From a checkpoint of a small masked image model.
Model: 3.34M parameters, 64-pixel images, arch res2net, norm batchnorm, activation relu, depths [2, 4, 2], widths [128, 256, 512].
Training: adamw at rate 0.002, 11000 steps.
Data: 44167 training examples, 95.6 epochs.
Rows from block 4, named by matrix and row number. Each number is 128 + 32 x the weight over its row's rms, rounded and kept within 0 to 255. All counts start at 0. After the name is the row's rms in percent of the matrix's.
# mid00: scale 1 3x3 conv (model.blocks.4.mid.0.0.weight, 64x64x3x3), inputs 25-29, a 3x3 kernel for each
mid00.0 092 [107 118 124 127 152 146 155 157 171 164 179 111  87 158  73 142 173  91 122 149  87 187  88 133 122 101 108 108 123 134 121 114 115 167 155 143 123 106  77 147 104  70 155 119 111]
mid00.1 113 [147 153 158 143 139 159 130 154 183 161 157 180 187 111 169 169 130 120 114 163 126 190  84 132 159 163 130  92  55  91 106 121  92  44  47  87  98  48 131 135 182 114  97  92 132]
mid00.2 102 [126 158 146 123 134 146 107 132 161 107 149 137 119 185 164 139 104 118 161 142 109 109 141  96 133 126 128  87  95  80  83  76 146  42  81  85 121 154 129  91 106 127  90  92  86]
mid00.3 106 [101  79 109  89 135 103  87 123 136 151 191 195 139  93 173 159 143  99 115 160 158 143 117 174  93 155 160 179 181 147 130 158 131 129 142 157 158 114 113 112 143  90 113 121 136]
mid00.4 104 [111 138 127 136  88  90 116 146 144  67  85  82  88  98  87  75  23 107 138 155 154 202 211 121 155  87  98 121  63  76 119  83 109 153 154 126 123 112  70 128  88 133 129 153 138]
mid00.5 085 [130 146 151 139 171 167 148 169 154 100  72  52  86 113  79  66  86  74  48  28  71  51  53  48  44  45  23 115 164 122  95  95 118 128 160 165 141 162 144 130 128 152 151 134 159]
mid00.6 083 [144 104 116 121 124 165 131 141 201 128 123 108 138 124  91 136 106 101  55  96  78  94 117 101  77  78   0 123 143 135 107 127 175 112 130 156 135 131 151 142  87 149 133  55 130]
mid00.7 110 [121  88 170 114 100 150 125  94  83 153 129  49 121  64 122  93  69  63 154 128 122 126 119 155 102 143 127 151 136 121 132 147  65 123 114 117 148 109 121 106 115  84 141  97 100]
mid00.8 101 [127 124 124 131 136 129 126 131 132 113  97  75  95  98 124  81  97  99 147 178 187 163 107 170 201 187 151 145 144 138 117 134 154 148 118 126 134 176 133 121 169 151 156 124 153]
mid00.9 109 [100 122 111 128 133 105 159 141 106 143 116  77 147 123  66 109  89  63 143 139 117 127  76 109  74  92 174 141 131 118 116 130 139 100 101  55 130 163 109 126 137 123  74  94  67]
mid00.10 106 [126 133 139 110 137 145 112 125 137 129 120 126 130  82 129 125 108 109 172 112  74 193 135  66 164 204  91 120 126 145 129 112 144 121  88 103  95  91 170 111 128 160  99 117 145]
mid00.11 075 [162 114 110 142 122 162 142 144 197 142 114 102 116 134  93 122 110 121 101 127  99 136 120 105 103  96   0  93 108 110 119 133 186 106 142 151 152 134 142 122 114 162 146  83 136]
mid00.12 093 [121 147 143 139 135 154 136 141 148  84 101 119  49  85 105 125 141 100  17  37  71  44 110  83  91  12  57 121 146  91 129 147  94 125 170 168 127 101  86  88 116  48 119 138 142]
mid00.13 103 [118 167 151 183 121 101 149 126  82 112 104 103 102 167 139  86 118  99 121 111 108 148 120 134 132 142 182 135 149 167 129 126 152 102  50  65  86 146 111  70 125  93 109 131 101]
mid00.14 096 [150 138 114 120  83 121 106 122 147  88 147 154 138 182  72 130  42  17 150 123 137 115 120 155  96  94 122 124 149 118  91 133 122 121 129 133 103 140 133  91 139 165 140  78 125]
mid00.15 103 [ 97 108 109 143 154 191 115 108 118  95  50  89 125  76 105  52  55  81 123 186 196  79  82  77 116 189 137  88  90  48 111 147 137  95  68 102  97 122  95 129 158 175 120 106 164]
mid00.16 107 [144 101 123 130  76 116 128 131 121  89 144 100 104 169  81  92  96  81 107  92 112 104  93 110  84  86 102 140 160 135 126 107 134 152 173 155 110 145 119 124 127 135 118 124 118]
mid00.17 103 [131 116 140 136 142 154 148 139 141  59  72  75  25 106  45  87  66  83 138  72  62 128  61  55 112  94  92 127 115 113 137 154 114 170 166 121 136 125 146 108 182 121 161 160 124]
mid00.18 072 [154 128 158 147 159 189 153 155 185 143  82 140 153  24  88 163  81 109  78 105 126 137 117  28 132  70  87 158 183 125 126  88 117  71 103 121 104 137 124 153  93 116 155 116  95]
mid00.19 099 [145 116 144 124 133 147 152 129 148 161 171 168 154 152 154 143 164 133  89  53  99  44  96  98   7  58  63 149 167 154  92 108 114  99  97 116 137 151 117 130 135 102 133 101 116]
mid00.20 098 [146 178 163 176 127 110 154  96 125 110 100 143 120 121 105 105  84 126  63 118  95  98 140 108  85 154  92 151  76 115 123  80  65 146 124 159 122 100 118 130  84 135 130 103 155]
mid00.21 076 [135 136 149 131 139 153 138 145 130 102 100 118 113 156  95 105 118 109  84  35  70  38 107  65  61  36  82 127 133 126 125 156 157 130 125  87 107 108 124 134 166 163 155  94  69]
mid00.22 096 [120 125 112 133 157 125 138 146 166 144 153 120 152 155 156 134  98 124 138 174 139 143 115 162 126 137 148  82  49 133 126 144 131 150 172 163  85  86 106 127 159 107 125 116 138]
mid00.23 097 [108 119 111 100 106 138 128 127 126  94 108 118 123 148 117  92  66 132  65  81  93  42 124  90  91  39 110  75 118 107 137 140 138 152 198 133  81 125 147 123 145 164 126 138 122]
mid00.24 093 [145 140 120 145 132 159 137 113 121 119  35  55 152 148  71 125 128 137 146 140 121 138  95 125 126 170 208  60  69  47  43 107 110  56  93  75 123  79 111 112 135 125 153  99  83]
mid00.25 096 [111 131 151 120 145 146 138 134 155 103  88 106 109  90  95 119 111  91 122  89  35  68  62  33   3  14 110 103 141 116  84 131  99 112 153 112 121 162 149 118 157 104  75 115  89]
mid00.26 099 [152 125 107 158 100 133 147  81 151  88  85 118 142 180 117 128 193 128 105 103 113  88  93 115 131 220 177 122 122 112 156 116 144 149 137 113 144 161 134 104 126 116 135 180 146]
mid00.27 106 [115 148 117 149  61 133 144 130 156 108  76  86  93 140  62  54  35  78 113  86  99 113 210 123  94 168 109 125 160 152 121 129 155 150 150 163  83 141 115  87 127 170  98 134 132]
mid00.28 092 [139 100 101 128  84 141 100 113 178 130  85 100  94  83  59 109 119 122 184 166 115 185 107 120 129  63 147 147 161 161 127 136 182 121 109 114 102 129 135 164 111 120 159 129  72]
mid00.29 099 [132 120 132 147  91 144 121 121 151  46 103  53  74 140  38  56  40  38 130  92 141 115 118 108 133 116 110 164 167 173 154 110 163 116 124 137  98 182 157 107 149 118  73  62  70]
mid00.30 098 [107 117 113 144 119 132 133 121 120  69  86 102 114 130  87 164  82  42  36 109 109   0  94  91 105  53   5  93  88  54  86 129  88  65 126 144 115 118 125 101 158 159 139 105 169]
mid00.31 100 [118 133 114 115 112  99 126 128 131 163 135 117 117 134 101 102 151 149 120 114 133 112 100 190  58 151 198 155 193 209 178 155 133 189 184  94 133 140 158  99 154 116  76 224 103]
mid00.32 104 [120  94 143 158  72 137 135 117 134  59  57  29  44 123  16  80  62  82 157 150 143 158 148 113 153 123 137 145 126 123 153 118 157 138 190 166 135 186 133 164 126 147 132 154 164]
mid00.33 083 [132 123 133 147 160 156 155 178 142  94 109 113 144 100 124 142 152 147  74  54 114  56 175  53  86 145  80 105 149 127  96 117 112 121 121  93 103 123 145 103 149 121 144 132 130]
mid00.34 114 [133 133  85 135 122  60 127 157 152 120 137 105 116 119  98 128 127  83 131 145 145 151 192 158 160  76 106 106  36 134 116 115 140 169 190 153 113 102  88 128 160 129  97 113 111]
mid00.35 106 [101  92 129  98  69  77 144  96  72 120 154 113  90 108 119 114 163 129 139 143 139 124 125 144 171 167  57 138 102 124 152 134 125 166 162 190 167 143 121 138 110 132 195 134 198]
mid00.36 100 [ 96  90 100 119 133  79  99 128 120 100  98 112 122  77  85 137  71  85  98  94 136 109  92 158  78  66 123 195 211 134 162 198  93 120 185 119 174 139  72 140 175  82 148 165 110]
mid00.37 117 [136 135 153 134 129 116 142 140 109 133 167 135 162 113 152 133 120 116 157 181 160 183 111 141 130 138 174 145  70 127 163 148 172 123 110 137 167 146 161 179 155 163 125 119  91]
mid00.38 112 [149 139 127 140 128 131 145 125 145  98 115 133 118 119 131 134 128 134 120  92 109  99 154 102 107 100 128 123 138 149 141 134 119  89  74  66  99 126 142 139 151 153 115  72  83]
mid00.39 094 [130 112 122 129 138 159 131 129 131 132 140 130 121 137 101 119 139 160 102 107 148  70 147  99 120  24  88  87 119 110  90 101  87 113 148 106 134 139 140 127 142 108 137 148 131]
mid00.40 100 [131 111 123 127 123 114 157 120 145 145 183 157 182 171 186 142 172 156 101 102 111  83 201  79 104  36 109  91 101 170 139 118 156 133 151  80 125 164 129 124 128 178 114 141  76]
mid00.41 100 [109 111 112 126 109  91 121 119 103 121  98  79 125  96  50 161 122  85 125 172 189 121 109 137 158 156 181 100  85 126 138 144 165 130 118 167 102 163 153 127 128 255 154 112 143]
mid00.42 087 [119 112 119 138 139 156 150 175 138 113  70  82  88  78  53  87  52  54 133 102 149 108  44 103 112  73  99 112 132 125 141 137 137 167 151 156 133 155 180 125 151 143 127  93 159]
mid00.43 101 [142 149 125 128 132 120 101 112 145 124  71  91  96 119  75 109 118  80 100 104 157 145 177 198 172 178 145 106  97 104 137 101 110 122 109 127  70 106  69  71 120 100  85 127 117]
mid00.44 093 [144 106 102 149 108 123 119 132 133 144 179 137 150 161 103 121  65  75 122 136 161  96 127 108 131 140 147 131  98 112 151 139 153 157 174 161 188 144 153 150 149 155 128 115 135]
mid00.45 091 [112 118 117 112 134 107 118 151 127 150 193 175 125 132 145 143 173 129 139 168 144 154 118 153 117 181  99 159 169 174 158 147 100 120  58  72 130 150 143 134 143 109 145 141 100]
mid00.46 100 [176 155 187 149 194 179 177 160 181 136 140 106 142 133 122 122 120 119  92  38 132  90  18 140  64  71  49 126 173 121  95 118 133 136 162 136  82 170 113 115 108 110 102 137 122]
mid00.47 121 [174 141 134 130 124 134 122 135 134 168 135 149 135  75 161 164 125 143 130 173 181 123 139 136 157 137 120 132  58  67 157 118 136 148  74  90 114  74  54 130 135 152 153 112 108]
mid00.48 090 [140 116 102 140 134 121 139 125 155 145 135 156 146 157 156 138 106 117 112 132 126 121  56 113 116 123  98 132 140 140  89 147 139 113 119 117 148 170 150 134 124 166 134  81 156]
mid00.49 118 [ 96 138 155 127 142 160 161 179 153 173 140 128 119 160 150 132 152 147 140 122 150 112  93  90 152  80 105 179 230 220 154 156 162 145 114 114 157 152 174  77 139 188 153 148 160]
mid00.50 093 [109  96 137  91 108 126 116 139 124 123 108  80 126  96 109  98  86 119 110 121 139 129  93 102 123 144 100 106 113 113 116 124 132 130 148 187 131 150 167 130  95 169 105 104 206]
mid00.51 112 [ 91 118 129  92 153 118 107 149  91 105 139  83 102 115  87  90 109 119 136  90 115 157  54 157 113  32 137 172 222 199 121 175 135 157 187 147 183 198 152 104 150 111 117 134 137]
mid00.52 114 [ 78 105  97 119 125 146 143 145 152  43  98 153  96 153 148  79 111  79 157  94 140 131 130 136 111  86 112 109 121  82 133  82  64 142 107 111 121 160 148 153 130 135 202 156 153]
mid00.53 094 [133 141 129 133  87 131  99  95 159 152 134 105 123 109  66  90  63  53 154 113 170  55 121 155 126  93 178 146 136 113 100 104 128  60  90 103 161 121 109 145  81 127 147  97 109]
mid00.54 104 [107  99 111 120 136 133 119 137 126 133 119 151 139 125 157 168 168 123  91  46 109  67 129  94  46 107  43 115 168 176 150 136 138 126 107  96 106 126 128 131  84 130 102  60  76]
mid00.55 097 [113  96  84  62  98  69  87 121  67 122 138 149 172 170 113 134 142 144 122 144 102 110 160 150 127 146 157  93 126 163  90 116 122  94 134 150 102 151 142 149 131 115 123 145 149]
mid00.56 098 [163 159 160 146 115 119 130  98 120 149 110 172 144 141 175 173 127 177 110 154 135 143 134 148 148 154 154  93 104 117 127 101 126 127  64 121 105 110 125 119 115 141 144 152 137]
mid00.57 110 [125 114 140 115 114 136 144 127 146  99 115  95  96 137  69 113 103  90  77  56 117  92  50  87 159 102  83 119 162 110 112 119 110 128 143 125 114 141 155 104 173 112 166 179 158]
mid00.58 090 [114  92 120 113 146 142 116 148 131 160 125 153 178 131 184 172 188 168 133 181 145 176 147 144 136 175  65 115 133 114  76 122  90  70  63 107 137 110 110 103 107 142 123 109 121]
mid00.59 109 [135 108  94 143 132 114 118 124 125  96 139 105 159 151 150 125 116 131 124 148 158 145 154 123 148 107 103 105  55 103 159 157 114 186 230 177 175 116 147 179 147 132 160 165 164]
mid00.60 108 [102  96 133  77 129 121 122 146 107 136 138 135 132  34 133 155 104 130 163 138 117 182  66 137  96  91 175 156 111 115 125 146 119 128 173 158 173 160 123 113 126 107 113  75  89]
mid00.61 093 [142 119 144 136 149 181 155 161 155 143 104 136  99  93 177 168 154 158 109  91 133 122 117 104 111  42 119 112 128 105  89  93 108 155 177 157 113  92 121  69 155  86 123 131 143]
mid00.62 107 [179 161 109 130  92 120 125  90  95 154 172 145 166 189 155 153 175 146 145 108 127 117 115 110 146  86 142 105  78 121 101  74 113 152  69  87 114  91  69 126  94  78 144 101  45]
mid00.63 092 [144 121 115 112 102 117 122 105 148 130 135 117 114 183 133  72  34 156 170 166 164 146 118 146 109 171 148 137 109 142 147  71 108 170 151 137 143 124 106 121  85 144  87 137 149]