{
  "model": "masked image model",
  "train_examples": 44167,
  "mask_ratio": 0.5,
  "loss": "l1",
  "activation": "relu",
  "kernel_size": 3,
  "grad_clip": 1.0,
  "epochs": 95.6,
  "lr_schedule": "step"
}
Rows from block 3 of a small masked image model, named by matrix and row number. Each number is 128 + 24 x the weight over its row's rms, rounded and kept within 0 to 255. All counts start at 0.
After each channel's rows are labels from the 100 images, of 14848, where the channel reaches its highest value: "strongest on" is what is common among them. Only what is clearly more common there than usual is listed. The data: telescope images of galaxies (Galaxy Zoo DECaLS).
# c30: last pointwise conv (model.blocks.3.c3.0.weight, 256x256x1x1), inputs 192-255

c30.109 [104 150 156 136 119 131 113 135 151 104 109 109 147  97 113 107 108 124 125 132  73  80 154 138 118 178 115  91 122 212 128 113 178  69 103 180 147 210 144 126 140 123  74 168 123  86  60 122  98 151 148 134  93 158 134 128  73  89 109 144 157 162 139 128]
strongest on: edge-on disk: yes; roundness: cigar-shaped

c30.77 [128 100 105  74  94 105 162 109 154 141 132 113 144  88 137 160  49 138 124  95 104 103  99 136 147 117 146  69 122 173 133 134 161 129 152 147 135 165 140 115 139 130 169 155 111 154 108 106 178 103 121 133 114 146 145 165 144  53 115 113 106  96 130 116]
strongest on: roundness: round

c30.43 [201 112  99 139 150 143 128 133 130 158 108 134  83 125  89 100 142 117 105 110 147 104 131 121  78 108 128 111 133 123 147  95  98  80 111 125 103  22 124 137 123  99 103 122 133  85 110 101 120 191 129  72 103 118 119 147  78 134 151 175  99  76 108 133]
strongest on: spiral arms: yes; spiral winding: tight

c30.15 [ 82  75 107  87  81 255 137 134 168  99 136 140 121 138 100 109 127  95 187 176 105 108  95 117 172 170 107 175 115 114 112 138 108  87 125 111 120 105 125 220 166 178 137 115 190  97 111 150 134 114  83 137 157 114 154  99 120 139 183 115 107 143 150 234]
strongest on: shape: featured or disk; edge-on disk: no; spiral arms: yes

c30.195 [103 136 151 118 154 119 137 109 152 221 192 141 100  58 155 233 130 182 102 115 135  80 136 113 184 126 157 183 137 141 117  86 106  89 187  96 174 147 143 123 104 210 140 173  99 133 116 171 146 121 105 193 154 170 140 132 165 106 130 163 155 113 189 148]
strongest on: edge-on disk: yes; roundness: cigar-shaped

c30.101 [145 116 135  75 110 131 153 140 132 197 138  64 117 190  99 135 103 115 166 154 131  96 127 117 124 148 116 130 106 124 143 121 136  78 135 105 122 162 110 178 111  91 148 126 122 101  88 118 116 161 102 145 114 133 113 160 147 123 139 130 141 119 128 145]
strongest on: edge-on disk: no; spiral arms: yes; spiral winding: tight

c30.37 [146 134 117 167 163  86 106 119  99 138 137 158 131 121  90 116 178 148 103 100 169 105 173 140 110  77 154  92 133 114 122 156 117 102 111 148 116  40 121 106 120 133 108 125 151 119 118 103 127 150 165 119  81  91 144 126 130 168 151 140  88 142  89 111]
strongest on: roundness: round

c30.31 [111 120 116 182 173 139 131 121 164 138 178 146  81  98  87 121 116 162 111 145 150 114 128 164  68 131  92  84 153 159 110  87 147 126 125 124  91 121  98 138 103 146  46 182 133 152  92 124 115 119 148  97  91 132 112 119  48 114 125 123 144 137 156 160]
strongest on: edge-on disk: yes

c30.211 [110 149 137 128 178 112 114 150 150 152 164 125 128 134 122 137 111 136 124 144 107 155 135 108 123 122 106  97 110  98  88 145  79 122 104 164 129 121 140 130 108 130 115 121 104 152 161 121  84 111 119 158 157 136  98 136  83 117 124 103 100 105 115 152]
strongest on: spiral arms: yes

c30.26 [138 108  69 190 114 148 139 133 151 189 109 169 107 146 111 207 147 127 127 129 166 108 172 132 153 122 134 171 184 101 147 113 121 134 132  95 196 157 161 139 126 148 144 111 130 111  92 137  93 128 163 113 110 149 152  89 128 113 141 111 158 100 156 115]
strongest on: edge-on disk: yes; roundness: cigar-shaped

c30.227 [138 114  97 129 129 140  98 166 132  91 138 133 110 122  77  87 142 137 145 152 135  97 129 164  84  92 139  85 157 127 139 108 136 111  83 128 111  51 114 147 113 149 107 153 153 120  95  99 119 111 116 103  82 101 128 127  91 166 117 114 105 138  72 162]
strongest on: shape: star or artifact

c30.139 [131  97  75 131 100 134 111 161 129 156 119 119 111 100 131 181 112 205  98 141 137  82 172  93 181 143 134 129 193 134  90   8 161  93 126 114 235 147 151  94 121 169 105 190 131 135 133 119  99 149 150 151 140 150 123 122  92  92 154 132 177 119 105 162]
strongest on: edge-on disk: yes; roundness: cigar-shaped

c30.205 [126 173 127 114 107 112 115 117 184 131 106  92 147 153  93 125  77 120 118 150 105 147 124 165 126 170 132 108  98 213 120 109 178 141 170 158 139 225 144 138 126 104  72 127 103 119  89 127 107 144 200 117 118 175 107 163 118  62  97 114 164 117 152 138]
strongest on: shape: featured or disk; edge-on disk: yes; roundness: cigar-shaped

c30.208 [148 182 154 124 130 120 156 132 118 151 138 128 129 112  94 113 131 120 129 101 111 105 119 128 138 107 162 118 114 150 119 133 140 133 124 138 160 113 126 103 126 100 149 137  79 125 133 131  85 103 126 156 134 123 112 155 106 138 103 160 157 119 121 120]
strongest on: bulge size: small

c30.214 [ 98 121 133 107  81  98 109 135 132 119 133 103 164  94 115  54 143 144 124 131 100 118 108 112 106 137 122 138 116 150  95 105 109 135 101 153 160 109  93  92 142 152  57 118 107 121 110  94  96 111 177  56  99 138  93 134 146 120  96  94 105 145  60 119]
strongest on: edge-on disk: no; shape: featured or disk; spiral arms: yes

c30.125 [119 115 159  96 134 118 143 119 138 134 182 134 124 131 171 119 183 153 110  90 138  86  80 128 142 113 136 202  98 120 103 165 123 175 126  58 127 101 151 169 139 156 148 115 135 140 136 140 164 105  69 128 143 131 129 149 171 202 142  90 118 148 169 148]
strongest on: edge-on disk: yes; roundness: cigar-shaped

c30.173 [133 158 155 108 129  88 119 170  99 163 156 101 161 152 140 119 108 136  94  85  97 144 115 164 193  83 172 158 100 135 124 141 152 116 142 133 155 100 128 100 133 117 133 140 108 132 175 120 124  93 117 129 139 118 105 144 178 164 116 127 107 170  92  96]
strongest on: edge-on disk: no; bar: no

c30.80 [196 113 134 170 131  99 147 112 103 157  72 150 104 145 107 134 146 144 108 113 165  99 143 113 123  77 127  74 133  81 159 134  83  64 111 139  99  81 132 114 108 110 105 119 130  94 101 122 124 178 159  96 118  90 125 125 107 131 137 143 167  83 125  92]
strongest on: roundness: cigar-shaped

c30.111 [113 104 134 135 139 117 109 130 122 121 143 173 114 129 100  96 115  61 136 142 140 125  92  73 155 138 121 167 155 172 160 128 147  96  96 127 119  94 100  93 137 113 125 123 152  92 110 207 128 120 112 126 188 132 148 195  94 132 155 144 130 164 128 130]
strongest on: roundness: cigar-shaped; edge-on disk: yes

c30.19 [116 106 121 130 108 133  76 180 132 100 121 122 150 107 104  98 127 127 135 131 125 130 126 143 114 115 131  72 140 129 104 146 145 104  86 127 111  85 127 115 136 141 102 152 170 142 133  96 115 106 116  85 106 119 107 113  89 130 154  94 106 154 110 173]
strongest on: bar: no

c30.70 [136  91 162  68  97 210 172 167 177 132 128  82 123 174 128 114  26  78 156 191 137 135  73 106 163 184  90 144 116 157 159 135 128 111 151  83  92 116 114 213  99 127 161 123 144 137 129 169 149 162  69 124 139 168 152 133 132  69 136 149 181 145 140 207]
strongest on: edge-on disk: no; shape: featured or disk; spiral arms: yes

c30.204 [126  75  83 163 147 132 156  63 147 108 118 164 145 143  81 182 130 185 158 148  98  61 169 106 212 167 140 133 131 120 145  94 118  97 157 112 147 192 134 121 116 173  75 126 109  95  79 166  74 125 148 186 144 118 157 153 118  95 108 166 189 115 177 145]
strongest on: shape: featured or disk; edge-on disk: no; spiral arms: yes

c30.124 [123 173 161  89 111 129 144 144 127 172 150 125 149 140 115  99 108  90 163 110  98 132 100 133 148 117 125 107 137  91 136 136 123 140 121 152 166 103 119 127 139 155 181 117 104 148 213 120 118  99 117 121 123 108 131 165 117 105 126 101 202 122 107 125]
strongest on: roundness: cigar-shaped; edge-on disk: yes

c30.230 [101 127 132 170 140  89 143  64 128 153 138 159 134 115 141 149 166 157 160 147 118 133 168  78 141  92 167 127 127  99  69 125 127 109 115 103  84 174 119  93 123 105 101 114 123  89 123 133  91  82 129 152 117 117 144 141 126 178 121 112 152 112 154 123]
strongest on: edge-on disk: no; shape: featured or disk; spiral arms: yes

c30.67 [142 130  89 161  93 146 107 167 156  72 102 132 130 142  55 107 127  99 130 135 126 101 147 169  29 107 112 110 147 120 103 123 134 119 110 162 108  77 132 145 105 137 100 164 157 103 122  82  58 118 158  88 103 112 122 168  57 146 129 103  86 143  99 168]
strongest on: shape: featured or disk; edge-on disk: no; bulge size: small

c30.149 [109 154 120 140 131  78 114 126 131 203 160 138 101  90 120 119 118 162 110 113 172 144 176 131 137  87  96 128 155 124 107 136 114  92 147 166 156 120 134  89 107 154 123 150  91 139 159  85 107 129 198 105  69 110  80 184  92 117 145  86 141 148 120 102]
strongest on: roundness: cigar-shaped; edge-on disk: yes

c30.44 [161  88  72 132 105 116 135 143 168 195 181 106  90 132 113 138 110 150 117 113 165  99 159 118  88 112 100 124 215 104 123  57 139 126 129 111 169  82 141 135  91 161 125 203 119 160 113  98 113 155 121 116  86 113 117 114 100 122 137  99 178 125 130 167]
strongest on: edge-on disk: yes; roundness: cigar-shaped

c30.57 [ 93 106 105 145 113 161 104 144 147 162 111 126 114  86 115 179 116 186 144 170 119 121 158 126 132 146 117 118 159 120 114  77 161 117 138 169 204 110 174 150 154 187 130 120 137 113 129 124  97 147 162 142 126 101 121  68  64  96 145 103 117 106  93 186]
strongest on: roundness: cigar-shaped

c30.201 [109 145 169 136 137 127 112 128  95 144 118 143  75 120 101 111 118 117  97 113  82 126 134  96 118 100 128 129 125 103 131  78 107 121 139 171 136 100 111 106 134  83 110  58  99 119 143 125 113 106 103 128 133 112  89 133  93 135 128 112 117 113 116 108]
strongest on: edge-on disk: no; bar: no

c30.27 [152 164 163 117 137  78 149 140 122 151 146 118 164 134  98 138 192 114 153 121 113  76 116 146 166  99 160 174 153 101 109  83 130 150 123  75 146 113 126 114 125 110 133 124 118  80  86 143  89 107 117 134 143 162 119 149 155 212 119 177 130 152 135 115]
strongest on: roundness: cigar-shaped

c30.118 [106 152 248 157 181 127 128 129 137 124 130 161 179  83 109 132 203  94 136 133 144  98 178 161  91  93 101 113 154 139 106 198 141 139 126 106 141  81 118 132 149 178  81 155 141 128  55 133 103 117 132 146 101 133  86 119 114 204 131 132 148 192 137 150]
strongest on: roundness: cigar-shaped; edge-on disk: yes

c30.253 [125 150 140  96 111 141 136 156 122 127 132 117  88 114 107 107  43  65 130 127 108 105 103 132  90 141 112 138 135 134 135 107 116 119 130 128 148 117 111 145 122 137 131 161 126 130 101 130 110 124  90  76 167 120 134 136  92  40 118 127 150 114 121 125]
strongest on: roundness: cigar-shaped

c30.28 [140 146 158 109  41  87 172 131 141  92  86 144 102 159 106 102  91 105 151 156 133 108 111 158 149 119 123  98 110 104 172 121 143  77 111 105 130 115  95 152  93 124 106 111 146  75  82 138  62 127 107 144 114 124 171 123 137 115  88 150 182  75  96 128]
strongest on: roundness: cigar-shaped; edge-on disk: yes

c30.73 [126 127  89 137 100 158 103 185 161  81 113 124  89 113 142  96 113  88 156 171 107 123 116 157  70 109 100 135 118 124 100 114 115 125  93 117 116 112 124 159 124 111 120 102 132 114  94 102 168 104 101  81 118 122 130 117  81 128 131 103  63 117 107 188]
strongest on: shape: star or artifact

c30.113 [154 111  84 160 115 102 115 112 103 110 129 128 120 101 103 101 171 117 112 112 150 100 168 105  72  80 124  97 109 133  99 128 137 101  90 124 122 149 117  89 106 107  99 140 145  74  93  90  34 123 121  78 105 100 132 121 107 159 141 130 106 158 130 124]
strongest on: bar: no

c30.140 [119 141 145  90 134 117 114 141 101 151 116 147 108 156 121 111 101 113 126 100 119 125 130 185 160  83 107  82  88 112 149 108  95 122 130 126 152  99 145 139 111 101 162 112  85 164 133 110 164 117 118 167 108  94 151  93 144 117 122 120 120 107  93 113]
strongest on: roundness: cigar-shaped; edge-on disk: yes

c30.199 [ 93 125 151 217 186  93 107 130 144  46 144 167  66 106  69 153 146 180  84 110 130  83 189 121 126  88 177  88 135 108  90 170 110 111 108  97 127 146 127 128 141 106 162 137  89 126 131 123 126  95 112 148 153 139 108  92  67 144 174 158  26 152 169 105]
strongest on: bulge size: small

c30.243 [ 96 103 149 119 137 174 102 126 152 107 139 131  90 139 104 143 113 115 145 150 160 141 119 147 108 127 131 105 130 118 104 120 131 136 143  96 102 120 114 169 125 142 130 139 142 112 131 116 149 116  79 142 112 104 125 103 105 133 144  85 112 115 166 190]
strongest on: edge-on disk: no; bar: no

c30.138 [123 146 149  77 111 120 129 110 167 116 134  96 189 138 110  81 113 112 162 135 142 127 105  87 125 183 100 132 109 197 127 149 132 151 125 213 121 131 103 129 158 151  81 121 134 108  90 109  90 154 200 145 103 165  76 152 130 108 128 129 171 211  81 138]
strongest on: edge-on disk: yes; roundness: cigar-shaped

c30.236 [123 117 216 155 180 112 145 114 141 123 204 167  93  54 123 166 167 106  74 108 137  86 134 166  91 117 132 206 129 126 136 141 123 121 180  88  82 106 126 142  91 161 148 106  88 108  91 164 105 111  96 194 121 153 101 215 135 170 136 149 138 142 201 139]
strongest on: roundness: cigar-shaped; edge-on disk: yes

c30.135 [ 93 161 160 165  93  88 149 117 122 145 175 146 119 102 145  76 156 129 140 100 132  84 103 150 149  82 121 183 146 105 121 212 121  94 100  68 114  86  99 119 139 161 107 129 138  97 115 147 137  96  83 164 129 142 184 130 178 177 109 108 149 155 155 123]
strongest on: roundness: cigar-shaped